python train.py --model="rotation predictor" --dataset="Sentinel-2 satellite tiles (TerraMesh)" --train_examples=72500 --image_size=64 --crop_scale_min=0.7 --horizontal_flip=true --arch="vgg" --norm="groupnorm" --hidden_act="silu" --weight_standardization=false --depths=[2, 4, 2] --kernel_size=3 --stem="deep" --widths=[64, 128, 256] --downsampling="max" --init="kaiming_normal" --optimizer="muon" --muon_scale="match_rms_adamw" --learning_rate=0.0064 --momentum=0.98 --nesterov=true --orthogonalizer="newton_schulz_5" --adamw_lr_other_params=0.00096 --ema_decay=0.995 --max_steps=40000 --batch_size=64 --epochs=35.3 --lr_schedule="linear" --final_lr_fraction=0 --warmup_steps=2000 --weight_decay=0.02 --adamw_weight_decay_other_params=0
Rows from block 2, named by matrix and row number. Each number is 50 + 15 x the weight over the matrix's rms, rounded and kept within 0 to 99. All counts start at 0.
# conv: 3x3 conv (model.blocks.2.conv.weight, 128x64x3x3), inputs 12-17, a 3x3 kernel for each
conv.45:32 61 39 35 57 54 45 40 44 38 43 53 49 59 70 50 39 29 46 50 42 32 40 90 64 67 72 39 65 67 38 51 74 52 61 36 36 90 58 43 64 25 34 31 36 43 82 33 41 39 58 44 16 47
conv.46:45 40 66 32 58 62 46 43 48 35 44 54 56 34 43 32 33 48 46 40 34 37 48 54 52 59 62 40 23 48 59 36 38 40 35 48 59 99 38 57 48 73 55 75 61 81 58 68 48 59 64 31 53 23
conv.47:55 30 29 35 45 61 35 69 49 26 46 48 47 43 42 43 64 44 23 20 58 44 42 73 35 56 50 37 44 58 33 62 39 61 52 46 43 33 50 25 99 71 86 96 69 51 65 58 92 54 52 55 88 73
conv.48:26 56 47 55 50 43 62 41 40 67 49 59 71 43 55 64 29 46 20 33 64 17 52 59 33 62 63 44 73 46 49 61 43 55 61 52 71 79 48 54 78 57 29 76 37 47 88 32 45 65 37 56 27 65
conv.49:59 59 38 44 47 16 42 38 45 48 31 44 44 53 59 59 58 50 72 50 40 58 42 30 47 32 03 57 59 80 51 63 73 46 41 51 55 99 54 63 61 73 27 64 50 21 20 55 36 99 59 77 68 61
conv.50:42 55 52 32 44 61 58 56 54 63 74 56 64 75 62 63 42 59 78 85 45 54 55 61 46 52 73 67 71 31 56 60 58 51 48 58 55 45 35 51 46 43 38 41 41 58 61 49 54 40 55 55 42 42
conv.51:37 23 58 40 28 29 40 50 42 69 73 62 58 72 41 61 40 30 22 63 48 44 42 65 68 54 36 49 60 38 29 33 38 18 35 49 52 38 21 56 61 38 34 40 32 65 66 59 51 74 47 56 46 34
conv.52:49 52 60 39 44 40 36 48 32 29 38 40 57 51 53 52 22 40 35 77 72 38 65 57 49 66 65 53 19 46 51 35 49 50 44 45 46 43 57 05 51 72 37 41 43 48 44 38 39 37 58 43 50 59
conv.53:72 52 48 61 53 72 42 54 45 55 47 55 52 33 47 61 76 59 63 41 32 32 57 37 28 79 73 48 53 50 43 65 51 67 60 49 43 43 40 41 47 59 25 63 57 20 21 52 33 32 64 21 39 22
conv.54:49 48 54 45 51 57 59 45 37 36 26 53 33 37 76 75 69 61 65 28 31 52 48 29 25 43 33 42 46 53 55 48 58 52 43 32 53 38 49 33 16 35 63 37 39 72 36 49 60 31 75 68 41 58
conv.55:51 37 42 52 28 34 46 45 41 43 45 49 52 48 50 53 47 68 31 45 69 35 15 48 25 44 59 47 40 35 41 18 33 44 39 48 33 42 46 46 53 51 31 47 68 57 56 64 58 57 54 63 57 43
conv.56:42 54 53 41 62 51 50 56 46 34 66 59 21 63 61 28 61 54 38 50 42 35 50 53 59 45 23 46 71 39 33 51 32 50 45 44 53 25 65 63 42 80 51 50 49 43 46 37 41 54 49 65 59 69
conv.57:45 42 48 58 48 50 51 44 35 54 41 54 62 59 43 45 60 38 72 81 80 83 77 68 48 56 41 50 32 74 44 51 61 39 39 66 52 65 80 62 41 62 31 32 40 99 32 33 65 37 63 32 41 42
conv.58:42 60 64 42 55 53 63 50 55 33 34 40 43 25 35 25 10 17 71 57 41 79 28 24 31 28 18 60 37 22 45 30 28 46 14 19 65 59 59 77 54 72 78 68 51 34 32 56 09 41 32 33 35 43
conv.59:56 67 64 77 54 25 48 36 21 54 44 36 52 51 41 54 70 52 68 51 46 60 51 67 48 81 89 46 36 32 41 29 36 66 73 81 45 62 69 52 54 49 54 44 48 54 29 43 57 81 56 59 58 55
conv.60:44 35 31 61 47 51 37 37 62 32 51 52 37 57 61 36 32 58 15 30 58 37 99 67 49 85 34 21 41 55 44 44 61 49 34 57 44 46 44 53 40 38 55 48 52 39 54 28 53 43 19 15 26 40
conv.61:62 49 57 59 67 54 65 73 61 67 80 52 50 77 42 52 50 46 66 56 68 45 43 61 52 53 71 55 41 57 19 21 51 41 32 50 53 46 36 59 42 57 42 34 68 41 39 56 66 58 42 57 58 44
conv.62:52 46 62 61 48 54 41 45 48 28 48 52 42 41 58 42 64 66 39 43 47 43 36 28 30 31 26 54 58 66 35 49 74 38 50 59 52 68 43 31 35 27 17 21 42 60 62 68 67 83 83 48 62 61
conv.63:46 41 40 58 46 47 46 48 64 56 38 53 44 38 38 50 56 51 62 52 45 43 55 59 40 58 41 50 34 53 50 48 42 36 72 61 39 44 34 43 27 35 42 48 50 33 40 31 35 26 18 58 29 25
conv.64:66 54 56 49 38 67 32 64 68 78 35 44 66 60 52 45 61 57 49 84 55 66 64 41 85 73 61 71 76 31 39 82 31 15 63 39 47 56 40 52 49 42 33 48 29 58 52 49 71 66 79 52 51 47
conv.65:32 56 35 31 58 47 37 38 49 43 59 48 43 57 57 69 60 62 41 55 39 32 48 41 46 71 68 37 32 67 30 53 42 45 65 55 67 57 33 45 46 63 45 67 57 61 53 60 66 54 68 73 42 52
conv.66:40 45 52 46 46 54 53 26 62 44 39 35 40 33 54 31 17 50 39 40 55 39 47 62 35 66 39 44 66 66 32 57 61 37 48 34 41 52 73 60 08 65 68 83 65 72 63 55 54 64 54 58 70 43
conv.67:55 47 41 48 42 33 45 51 43 52 40 57 34 38 56 42 42 40 61 45 59 68 62 71 63 16 35 54 51 61 59 40 44 79 55 28 73 74 55 53 93 78 73 68 43 44 69 48 67 63 52 61 52 64
conv.68:42 57 59 49 53 66 38 46 63 83 54 51 79 77 59 39 65 55 34 37 19 25 27 28 23 41 32 53 76 55 70 46 64 76 46 54 57 69 57 31 45 56 31 35 64 65 50 49 61 72 58 27 43 48
conv.69:52 61 59 47 64 69 57 72 76 54 47 50 63 71 58 58 64 46 30 64 61 71 45 64 72 68 63 42 47 54 70 68 68 53 79 70 44 70 66 55 77 69 63 44 78 55 54 53 54 53 57 52 68 56
conv.70:37 29 31 45 34 35 28 41 27 47 35 29 45 34 33 42 32 30 48 36 22 41 40 19 27 31 23 45 33 32 42 23 24 27 29 21 54 60 71 50 53 69 68 53 57 43 36 32 54 58 43 61 40 39
conv.71:43 47 33 56 44 54 47 45 60 61 46 69 53 53 69 36 52 56 63 28 57 55 30 60 47 32 70 54 53 54 35 82 73 31 58 73 38 46 52 49 51 56 32 49 47 73 52 44 42 47 57 37 41 43
conv.72:40 47 46 41 26 38 32 29 45 40 38 53 50 65 49 48 38 42 55 43 41 50 66 45 45 49 39 63 38 19 58 34 21 63 39 26 83 56 61 68 65 30 84 63 58 59 55 67 36 47 26 62 56 47
conv.73:44 56 61 37 37 41 24 56 35 25 40 53 39 30 41 55 32 44 78 44 61 82 21 47 99 35 41 49 24 49 35 39 46 20 63 44 45 61 16 54 55 46 54 55 47 48 72 29 52 82 45 58 66 47
conv.74:55 48 53 52 63 52 65 51 56 37 46 50 59 55 54 61 63 44 64 86 65 81 59 73 63 66 71 36 21 28 39 21 24 58 49 59 49 55 47 53 29 44 30 41 34 60 62 56 38 64 45 62 34 27
conv.75:34 50 47 40 60 59 56 44 40 46 51 25 37 46 36 18 44 42 50 41 15 37 30 50 59 40 63 60 63 36 23 72 37 41 71 49 71 70 61 69 86 52 62 67 54 47 64 34 54 46 31 39 46 51
conv.76:74 63 52 68 41 50 50 41 48 58 50 60 57 43 64 51 55 63 59 56 65 40 39 54 45 41 61 49 33 67 45 55 42 42 41 41 48 48 32 52 46 61 42 39 49 37 53 66 55 37 61 44 73 50
conv.77:52 59 63 57 60 60 48 58 47 48 63 57 65 68 64 70 69 59 30 39 28 56 62 39 56 70 44 44 38 54 71 57 60 87 83 74 51 54 46 70 66 50 59 45 43 72 54 61 74 62 42 56 52 56
conv.78:53 52 45 46 49 42 44 40 50 39 33 44 23 41 41 18 46 43 58 62 67 60 65 52 55 67 47 43 44 57 39 39 45 39 45 46 05 00 00 09 13 11 01 04 12 46 22 04 50 47 25 47 49 39
conv.79:43 51 44 37 63 55 33 53 46 29 42 50 34 49 50 33 48 58 24 63 63 30 72 55 51 73 37 07 27 55 15 36 62 50 51 70 61 64 79 53 70 76 73 66 78 67 58 38 72 39 36 50 62 31
conv.80:46 81 56 63 72 40 29 34 37 51 56 65 65 71 65 44 44 59 57 76 58 65 65 62 27 49 54 62 67 47 62 64 52 53 35 30 84 61 48 42 32 57 54 66 66 67 69 60 48 75 51 63 55 45
conv.81:59 52 44 33 53 60 35 56 55 42 74 65 49 61 38 40 40 15 62 58 56 34 61 50 24 46 44 47 70 46 44 56 40 40 42 37 31 57 33 44 49 47 45 62 49 29 59 55 64 56 67 56 49 48
conv.82:49 15 61 62 58 57 61 68 34 59 51 39 60 59 55 67 60 52 59 51 59 59 72 63 89 36 67 65 43 56 79 36 52 79 58 44 59 62 70 31 47 61 60 61 53 45 42 65 48 26 55 26 64 65
conv.83:41 22 32 38 30 44 43 37 23 41 31 44 23 32 35 26 76 65 49 11 00 37 33 44 32 68 39 40 12 13 30 25 41 38 25 61 79 75 40 34 62 50 61 59 53 41 37 41 43 44 48 44 53 43
conv.84:32 42 26 50 52 31 50 52 30 48 38 58 47 39 38 67 56 38 78 45 47 74 45 52 69 37 55 50 51 60 72 72 60 56 70 54 66 64 55 46 69 68 52 72 75 76 63 69 59 58 41 58 59 70
conv.85:72 64 33 82 52 36 72 57 42 65 75 56 56 64 60 55 59 77 44 27 19 48 43 31 32 21 19 73 97 73 63 78 68 72 78 84 54 36 43 48 48 46 52 48 51 37 34 62 50 38 53 64 49 49
conv.86:67 64 40 57 61 47 54 50 53 40 47 32 71 52 43 67 48 31 11 54 47 48 55 44 43 32 47 42 66 78 52 49 39 44 69 60 52 57 77 51 35 50 49 66 43 36 30 37 46 47 38 30 35 27
conv.87:47 63 55 42 54 64 53 57 59 38 39 51 47 63 49 57 71 29 66 49 48 89 63 71 88 61 32 44 23 58 55 56 67 46 83 60 49 35 47 51 40 45 48 36 67 58 37 39 58 68 47 53 29 71
conv.88:48 64 61 30 51 32 48 40 21 34 48 52 42 32 41 57 51 39 89 61 44 63 21 52 32 58 68 44 52 53 28 32 67 37 42 48 38 39 41 28 29 35 38 52 52 29 42 43 40 57 52 56 55 38
conv.89:40 64 64 45 37 36 33 46 46 40 30 48 38 19 48 34 04 39 58 44 53 64 44 55 55 43 62 23 38 47 35 30 40 43 31 11 36 34 54 43 40 41 52 38 45 66 46 52 66 54 60 66 51 50
conv.90:36 43 39 37 49 51 58 53 48 46 68 51 42 70 46 55 45 51 21 25 47 40 53 47 45 57 14 59 59 34 60 60 63 59 41 60 51 58 71 43 52 75 67 42 42 51 53 55 41 31 56 33 42 39
conv.91:69 72 55 62 59 50 57 57 75 33 31 35 35 48 44 42 33 22 42 41 86 36 36 99 28 85 78 58 61 72 57 55 56 60 44 40 57 46 40 67 58 54 58 47 57 34 50 61 45 43 44 60 46 54
conv.92:69 33 42 56 30 53 30 49 70 44 86 00 28 77 00 34 58 25 45 89 39 54 50 44 53 57 64 31 39 49 41 46 47 50 40 58 50 69 50 56 69 84 65 75 56 42 75 43 31 48 65 42 51 57
conv.93:49 52 53 58 53 53 35 37 38 34 41 58 33 55 78 33 62 66 26 24 43 27 40 61 35 35 40 62 29 62 59 48 58 41 54 52 44 32 40 78 68 99 76 93 99 50 46 49 26 32 33 36 43 53
conv.94:67 67 52 69 60 65 50 40 53 48 38 14 44 37 35 42 41 44 51 87 53 84 77 43 84 37 52 59 45 17 59 46 72 76 51 54 54 66 38 86 65 33 41 23 09 26 31 42 24 27 32 32 48 41
conv.95:53 48 53 59 79 70 73 49 58 50 75 64 43 77 75 17 43 72 44 80 59 63 67 92 32 62 76 54 51 73 32 57 49 17 35 46 38 52 66 46 40 37 29 35 58 23 38 51 49 31 69 47 45 48
conv.96:49 47 48 58 61 65 57 68 34 44 54 41 34 54 54 64 62 49 42 65 31 73 69 41 67 51 54 58 42 58 56 50 55 51 47 38 58 55 62 47 67 42 48 34 09 37 14 39 41 27 47 44 58 34
conv.97:22 11 37 40 44 41 41 61 52 33 35 34 45 34 34 32 39 33 39 29 33 59 76 61 28 57 61 32 38 43 38 43 40 43 47 56 46 37 53 47 23 28 48 50 37 76 61 55 77 70 43 49 61 53
conv.98:55 49 59 70 40 47 37 33 32 67 69 51 66 79 40 59 62 60 67 57 50 58 69 54 51 41 39 73 51 65 65 73 57 41 85 59 64 36 53 62 59 67 94 73 56 29 62 25 26 46 26 80 76 67
conv.99:33 43 38 46 46 30 72 69 44 39 48 49 56 52 45 68 70 44 23 38 70 66 58 56 84 85 71 19 60 47 26 42 21 63 65 52 49 66 37 65 54 61 44 38 43 61 37 51 54 49 33 52 56 51
conv.100:59 59 74 45 57 75 22 62 74 55 91 77 75 75 76 66 67 66 61 83 58 51 83 66 55 63 44 48 49 37 52 27 41 60 21 55 47 41 42 51 45 33 47 63 37 52 10 60 63 25 44 61 50 41