Weights of a small rotation predictor.
Model: 1.51M parameters, 64-pixel images, arch vgg, norm groupnorm, activation silu, depths [2, 4, 2], widths [64, 128, 256].
Training: muon at rate 0.0064, 40000 steps.
Rows from block 3 of a small rotation predictor, named by matrix and row number. Each number is 500 + 40 x the weight over its row's rms, rounded and kept within 0 to 999. All counts start at 0. Numbers have three digits each.
After each channel's rows are labels from the 100 images, of 14976, where the channel reaches its highest value: "lies over" is the class under the peak. Only what is clearly more common there than usual is listed. The data: Sentinel-2 satellite tiles (TerraMesh). In brackets: how many of the 100, against the usual share in percent.
# conv: 3x3 conv (model.blocks.3.conv.weight, 128x128x3x3, each kernel summed), inputs 0-127

conv.27:497489452463554540516516537465509526481543478401498487529477509514475531448605469544439512489427507491524495489490499522520554528592438491461431493476450520500482548443489450528514551450557409568454520522423531453467470485486489528515528646507489453556468532493483490492456465479483439468513461506539453502484529530519476531557433511524466504440513547438483548476497465474529500465457
lies over: snow or ice (54 vs 13.9)

conv.96:437456552467434564472513485466501590474574518527504496485458508456472517505477527441557476475473533523498533504432512546566565532459569521490488464490539542461531491507486519447438551503446542539526477491482492506587522526530530510487439440512466484521441555540511509597463418483516541543523465476468582538485472452511462592497541443499526454500468531507513416476535500466528528572473
lies over: clouds (63 vs 2.7)

conv.106:471499556458462531545486543476511504467450428546509472506515493475505513499490483499495511537506497567493545432485441487529457537473531508499464496454555511476503483476415539513524515414467552444487494483512513494525474470510451529412459523460463517541519359538564563396519521526528471452483520473508473476498522507518556430564480511477530491532525381529476478563530549494447588488554
lies over: trees (47 vs 20.2); water (27 vs 10.9)

conv.14:506516473557657475496516522498548485500463481505470577495500480498522522535507487462495506562484531556486527447466436513548562453500513517486514484498507512417455496479433535508547475392530500478491484546498537526506496522520520507453668482527515527546500481486465542509536529468492564510467473468512456492508506470466507457572503498535526492573500365484512498473424511511475507531528
lies over: water (29 vs 10.9)

conv.2:541497477525660498517550479498548414500433485477494507510523477501518502514547501505527534509496562581524479494442456528471578513529454507514428487504450518519464459566512475547578501502451526489451483542471439525499526503419513476477413554527580483569503488528425497562536488489516528505487514450557458536471540499460501477457466485505497487501436460457525474520551544496494405459480
lies over: water (34 vs 10.9)

conv.34:524530500517483472484532515453539524527449497433469522512523473513463486441590457530500478476457501512497514577447481452490455421631481483433463490476547543545437511475482467563531506511506655506499494501482473520527506509545499499437536450539516554477467480455456547481512499435521477545514515516508550475550528520462579480542501571466485508507456572443481505504469543527518436432522
lies over: snow or ice (49 vs 13.9)

conv.8:478515533489422510469501530512506536502503547471499491516556480526471508473477501524501507527460408478410595461519511457471420482505461495470472489471501410512496426508504452558439564502449517543558481472505462559580471499543460574492400431471466500431475553480529548563521472441463494511493507482473515515488503507496501537503443437510527610544514582572463473528513522506524538496493
lies over: water (60 vs 10.9)

conv.79:509578519507505503429479508487463446502464559488526545525472453518474492461535446518572513526502455509481488589470484509481478544483431529483519527476464518499487582502536449521536507563531509545441479495423503454473496537568465558592471532504494467494506480480533561521524423487639508526494479437486517502558497566440435452448477430477463457487464422490490536470462448479539485538503
lies over: clouds (74 vs 2.7)

conv.86:508514487469537481505486490496462455511431488530512536545529509500498458564519487542503453545497486473475508443477570514524456503496558531494581519533513555528531573510487581523532555515568610470518546526482516510549526497517483459520510430519477504453443399508510470363512553454497520469513571502526399519493482536421571494573533448543479503469457462537513491458510519530478468532514
lies over: clouds (67 vs 2.7)

conv.25:498537463524525425543470454607494499494561496528474485489481520531591460444483532477575511498577473530511451507469489488506536515461486498556528516556452561501469572433478473483538414471480426517450516439603441465429493476526471513501548506508519466501488496469516425519473515486525554470430484579456436485506481491540465563522478492505474511484479542526557550480534451477438484567500
lies over: clouds (86 vs 2.7)

conv.121:552540445508555498463524484495508470512500486469425469509460477521482559540468473504506538476480511500488584443545504551544521520480531468499500540470472461461515464383504451489457524511475503485470463490561474530542422403440477491588473486428555521458507487583586520478604489488512620536457510547513509517493513488496419463549531483520518513550556498573533491517499498504468480523484
lies over: clouds (45 vs 2.7)

conv.102:493495446491511567596480484481495483525585449430481433474509501543501489541508480458359480474448495445513558574511490513480498495491501538516425437463503542529448510435465446553523459472492469591459521526507441539468520456522510527476494494557494548464439551509574512453432408472458451513522500483526503505509542452505433532459485490510531517449501539536417473501513512531496511494486
lies over: snow or ice (57 vs 13.9)

conv.63:525508502496455490505561479467465510451418456460521473479546538485509522503570511502482515625470473519531536446496460478464578483482467577482472472426566515501537464491448547464505524439476475429534494520475467478537509507494524595439469420523486480481384480484517557449505463515546448530615484468496490509486494460521480455534531528494579494429496481534435511529506500441499477512486
lies over: snow or ice (66 vs 13.9)

conv.62:531541462469423449485508434500497585478474437527499482544465477509555473387468538508505483454559514513564470476469428455506534522476471497506511551557481503489478504425471563461438508476454451528465523499467466466432488519549458522562449602526523491459539444436478500537518472519528516492448465517450455468495501417464473540519493470467523534422547472473524506524523463534498584526566
lies over: trees (42 vs 20.2)

conv.75:535531448489440419497592525489489459551503489468520476559511525503478423441568510536499489499470501525562497504485471459510457510522470510447495456530479482488525457407500512481522552503492435517493559579451588480484518489505521503558487471576494477547403542523483492544504473537529440495545440556457489470490532440461424508542546528453465519504475477518440575535539520567564438534538
lies over: clouds (31 vs 2.7)

conv.1:428516555564401544568479512480507547511533475489506526502529516491493577461476521475457518553467460511446474513500491591512469534553473506559428476391474385532539408530469420470517509481502542526518535442475468507473456480493518500481416433444463565434534503498493575559491534577446523498510521512433457461501473480519503504493489485508523559503498506519470471485539516520491490491489
lies over: snow or ice (61 vs 13.9)

conv.110:426556511456486495493493542534496436533441472494522461531504505485497546494490521541539529529510495506497510492475508445512529577500429521476467474476513486516521518449494516483553541519463517465441520536463485442455452557512459540482450486531493518506479344478589546437486483573531482477515518507505509490515511539515579364560501472532428511564546407540464497508458545466532546452509
lies over: clouds (34 vs 2.7)

conv.68:478498556517383569423501563499483523528522481479438552484516493512462535487506470488496445500516516476479492494552518541416492470495523481525491512532494372572505464476542485473462520518523591478448504487434488500406527489476505445489355359506494511447489516489535558530498514531451500473556512463520422505538503501473512492531484505510512554478496508483485478516465518487498484455460
lies over: water (81 vs 10.9)

conv.92:499501459481554505434440538495498494519495488499511547512532526500487493501563497550489498444477502507427586528542511580491494528485528477508526579536495546499466547537548483532482598464526541400512481501422528494429489515508497508437516502483513481508488412477561536477517496492505554463533521510623464537535572507499510520466502477547508482541548363514485467494512506514568421461569
lies over: water (34 vs 10.9); clouds (31 vs 2.7)

conv.119:526463498518599487474466474486494513518523562504445518448520545508449470569465500449490492485493490548509539506553446480492547490487492412502529500535484483526469483579493489597502494500530478476492461460497488539459481473507484494536623547508514494515513614492454442617498486501496560500473450517478540475514491489542406613515476555471552547442467567466537458536513510462505497463510
lies over: water (33 vs 10.9)

conv.20:553489516472446559538568505505563494538540489534442500516480458496521553489455521468472530476477483507458521439526465475542422531485404481488436479557464433505573500452478499473449544492489468453431484571427511520413544463482528450470453454525569507526506554534518445499502517533494439487517504453515500550453538455607500471429543485504520566507506485506554528534530445509516425543497
lies over: built area (30 vs 5.3)

conv.38:453448467451502603523472560532458501480488465423498387481515510468514566462413504480528480567515529438545499563493458495484514479530516521473455492460536532510469489495504520513533631487470458556438491505431506478495453487449483517412433454508557512479473488494517537472397492481490481493524461476528534565488561467499495502447514492556497530455519537432456502486487532457492556446518
lies over: snow or ice (82 vs 13.9)

conv.43:467501437498409547466558535438496545552465504454543447525519512521482500498454526546455556522471552554565463442473584518460498565574491504518467535490520501507561528521557434409488537491533437537512467466477496470486429537563491508474436475434543513513474481503484520450503486485521481506492555517493543562513561504542604480470573471563510509531531498437549493516502490538434465459467
lies over: trees (41 vs 20.2); clouds (33 vs 2.7)

conv.17:559509508559561564494537524498524506491470466470401506483483457505488501517499479476491489509498450545455478508482521546557456498510418527519499517498514440499513475415460450534480539478559531481455454477458457468426495416473514519490561454466534565431473626562516500589534518524583487529574443454444455480465492509547567476458488470542446539521514505526532551536468494533487471503518
lies over: water (56 vs 10.9)

conv.67:513505502504516548450506463458507481492430496496526535471469517535518466453479528483497524504529518628587508503505352508479540496516462553528492488532495530453457487452456507453520518388485539459475492488566465486476546479539481502521527453502530502490475493539504513507538473527522570514508479484476482441523511499523437504526505467434527497531561369576557507533449524521509550487614
lies over: trees (46 vs 20.2)

conv.54:493494450495572480478515482483506505469448497518483513540535467481473497666511490445434573467479534547463493503524556552571468490452496489530483482418563496473546517511510503580460506465555447442540495456460529493444505464451593521460565583516517485555479426513475422459488550490506507468502469486481498462488478527521586522476488570547542522509532528496497497484503425532508474503476
lies over: water (27 vs 10.9)

conv.47:465505505504599476510456487468430499457517500387445506496515473466441486504501504441483428470452490511562548538492553529546524528522493516514462470512523502487485516568529491526484465570584434484553444484472590511445455406549463521535558459497523515471580624548468511482542465437491489490564424514493543498507512485530490480533500497550496489484427499507542550538511482503471471499486
lies over: clouds (38 vs 2.7)

conv.91:453548511498526498510523544458440492503509498403520530541502483536409529493540485486380503569428467488495466456523512482553517525563570548548421489475496507509501524443489418528538494458474462507455488499369490426484470492567468545573482466494510525466477472483515597490480434531494468504482533489498532513541474480503509491533511493521533525468489538442510542530600530563504485482538
lies over: snow or ice (46 vs 13.9); clouds (37 vs 2.7)

conv.7:517565581489528505511508531553442483513500557499466430436536471495514558490476492504409497531592544458536489564496503449457469534445546518545526549475486483511448468487487599481504458484446473548524522469439494589520506479481489581485475479514505500481523478479476499502500464530426512491412517447501474502467486523522425462485452428492508499521467476565506490549388590555495535499536
lies over: clouds (33 vs 2.7)

conv.98:543520512482557512484507493536505518463477612513484540556491468516453577484564493443516557471462498476465507473501520492430451518475425491491481505457515401495472529491433611493591434464476542539552455539463494540559461439519465500493482445543520557510490568523520472531502526451514578469506485459518465523489492482502525539515451530485531545547562551549467394509504495524479544515540
lies over: water (31 vs 10.9)

conv.13:457570465515539528534458499483494585472560479521454561474515514478490546498524460437479467496538558485547488462530491561527522538519562489515492488469475531466486544510424547503484490474512431534544512458529488520506454575503557519443524528484515498604559548476505547495557530484449524497486532493508439399526478516498469556525429435569533547487435430497501489477445551460428447563548
lies over: clouds (79 vs 2.7)

conv.61:527627480467480461505515519413509443551443488481448514478493489484473530549451533519446554452472522488496459485474542538467468489473564515482437483432419543466511444429529470511451451459426478523508522451448493539525511542509502464537477454483549544526466439498490580426494586555514494456514502430473489569544495510486458474478547476470541502514489502477489551514479539567527448537565
lies over: trees (47 vs 20.2); clouds (25 vs 2.7)

conv.55:579492525473448547473496496571465478556525418472464560459531500571490482565542500518465441535442480501515504500572543505506495521503453480454529476457526531512505434562507472455432535508524512466466509517477492581463532462503549499423461460555641489519486479510510524452505530508556516438552511465513491512453521490442611459506522563512490497441455414497484466494500477492479448526472
lies over: snow or ice (32 vs 13.9)

conv.44:518488511510509504509428535495516512507500497470432431466505457484484481460497443466519434516490501500462628490500593580557541520554505575473493507486540413505512480480503450481528534495542544431523434495525507514469492431509428469519489452484514552462495477556518574457577443474546493505520477532469484522459513514503582416487525445572449538523534528575495527571536533494522502523455
lies over: trees (44 vs 20.2); water (41 vs 10.9)

conv.85:456479560510461562500500511461441571455481495455517550503526491547486514402542530518516500600468468480504434479497459505397585448480477506481442501479507462508508527476481465443514559443498496549465484478480540488431504503599465542456455443470497505461493452456517561473438504503546485512570484490440475456543469542464525479494516590455537520476470468429513494512537480532440551469554
lies over: snow or ice (62 vs 13.9)

conv.60:476515496488530564476533493498503564488429615517486555456564547527479508573473520522482539495490505510509548450470484543472531506483577527487517505521540565477457473540466497417546491460488534415517489554503467464559520487513491474441496423464491480451409431490571501434478446466457513532470553459499438526519467516521542489526511456564526553570505508498585460537488495563458441490516
lies over: clouds (64 vs 2.7)

conv.122:534485517514494550529486544510496523540502485557519493442581487484529503529456541494461584475485525540527541517519479504464505553535483469511544527501484470475447516447521534526460497467507513486485451468519372552515472516483497517442471538445487487508496550478486561574578470494563570518469442458442494524528445447507520564387489552482549515633529399540472524480523501542479507485509
lies over: water (50 vs 10.9)

conv.5:475535520544506457510530460528540566479508531495499500466469505517464497452529486495441479510470532456510476525504439499433515516486424482525543540583529521500491514486460568402484534490513480495440521489517474486449486464558467498579523459546508472505499445473509483492533433437514659470453428429581469475504475498486511547451465510493487461501464533513435420462401482526505480435462
lies over: snow or ice (60 vs 13.9)

conv.125:525411507451503559497465500510485524578536441595464602478492527465552524405504543504470502520514528486489438479479505495523493482477455471580579485604466558483451537552458515456437512466504523524499529493502559503495467457525481491486493489520491541546515486559441513527570476567509493519529430445470488557478488479509513543439470427543488540594519470507508549471505546442467520509519
lies over: snow or ice (37 vs 13.9)

conv.83:544518483516477456510541487523518494532490511587430455543515551454584492388448465530475477505559490537506440475540456488503521529411456525492616559567456505485490496468509523499447446449477432574434548462509471477437472470487470458497504540456478475504490470463479495445555539550540539475457522588471472523498483437501562535478491514482511475432510484458542545504553514515490550514525
lies over: clouds (71 vs 2.7)

conv.93:497498513498472517539447485510430524492554504422571550465477534535472486461489503459462509462497571514463509432507472501549525512477552517540455537455509577457422558527474438492466521495435452437460466427451537553407465518508448486469437468481551503616633508489504517481535449508529540467536468491522524490512528525539538523468517464488534493548506451503485493467432568488510494504515
lies over: snow or ice (32 vs 13.9)

conv.6:418494464498487509506531479575534523516583477501528581492512478510674520504472519436524545534497522489525475513521495525486514468474501478459448477432498561542500458496473477423505463451490439465484477531490553538514461447472492499492453508505611515539449425532518417452480453494449468547482480500607478539473516479576553465467520516517493505505510494484473438514541550513493488468496
lies over: snow or ice (36 vs 13.9)

conv.50:463546477518497522513487490472535491505504516422459588491496505513428486616583435461442538481484465486513501499527506516505443529470548484489445539513519569544467566480500501459466435448497546488576503503467584496520496454522521477482479476560580521548399464447510497458541507500503536527477572513502442488558518508532608525498460490586482472450473485465524452445476536508485485477551
lies over: clouds (53 vs 2.7)

conv.15:470571514536480514531533457505515502474532439489488508452515454496506563456505541507470450494484537428554513497494466569504495512469473480498493486455457443540480474565451483473497503526481509419500533494468487547431481493520537521462495541511461498534622437542531479513371614566541588486505502457552444523521487509504425481544498490467545485498469409502470464534546554565491480461513
lies over: snow or ice (35 vs 13.9)

conv.22:507569528518505490475499500502483597467581445416536512476544515533447469492549481481431476490515509478468502470517431414489541560465529478547478505521533510551417514500478463534528578490502505478537492512402481454490454499525498499497456519497512485496538523523498443556499433485528476495547595494485477412532437520530460585522457491560481561537417496435563555468431487506485497501528
lies over: clouds (84 vs 2.7)

conv.115:516545567551513495507530549508476419510530500474499539473502444496449497502510486497493512511480479440496483502495591511543494521572500467520533505504439439495452504464466538486466513545497553488523460488444482524487445499530443481629482501521448531565529536551491568492608578540549528456464481480463519475482463537559599483477459460471426444585504496551478527508559533553436512523495
lies over: snow or ice (34 vs 13.9)

conv.49:548464496517533436446557501498465589496524498508516601469527549499431499610502502482448522457515564492540525525522493529456528529451471503535531483405498553529489445579488516474490509507480480438552478456440491522473461473455495504446540509472508432538561530412495499542454382504488494445525503446499491486556477490504471526478525527528541525563448560484432515525492504534440455523524
lies over: water (32 vs 10.9)

conv.124:479543450492529413520550503496439476451492484447515552526519493548518469643544537528524475485538435488539474430503480485496473502510470474525502512550522468511526513497408457460452525536453547537523424477495490435485454442565485523543501534449476518513499458520487472478505467495502518519426528489562511550542555533571556537634505563576493508488466468514544537506459495500455474541510
lies over: clouds (69 vs 2.7)

conv.100:482513493495592437491446493464459505420523481563521498496440488487492556479472529453525501524503437441452477543433541515596526499475504524553457422474477475486514473495479541545494522519549485595562485500572529543564518459496478480496525514534499501536561473517540473475508502460540499523501449555487469555488475492479428425473481455578480472452505442454493509501538437450407546585533
lies over: trees (41 vs 20.2)

conv.48:550513462466450464487526459503487505532556445476497461510501513442531526433449425537462469489554538535538553449545460495506512538514493539502466540564454420501481478483504526481461536474494406502472506506520477483416480476563448589609402518480588461484500584492505481573493460522480509448504560532466549519478501489483455575522458480504475520445482446533490552514539524505474467553511
lies over: clouds (54 vs 2.7)

conv.53:478515543505440605478535530557467548501474485492482540454577498464497480538443497433519539568496501461470554495508510529470496542467580465458561453490516525487510466489535539438505422455445502430524477569440616463563502503495479508408457497507467481539441527503501527503571502486470491472514531480510450513489520456472437491512494490597540501515487428425510438549526544503479503479475
lies over: trees (50 vs 20.2)

conv.120:479476531561566469513530502483566518465478541529513469498515469506485467442481524454472492507465484575534522566394432464547451465538511507482598510536526496489553460517442510490478498465526434500465513494523463405519466502519486470536516538513546487511455441495505516507557444486570587567422549423568473471503454491490497476534529619450464503481463539470481469503509490472517433462468
lies over: clouds (32 vs 2.7)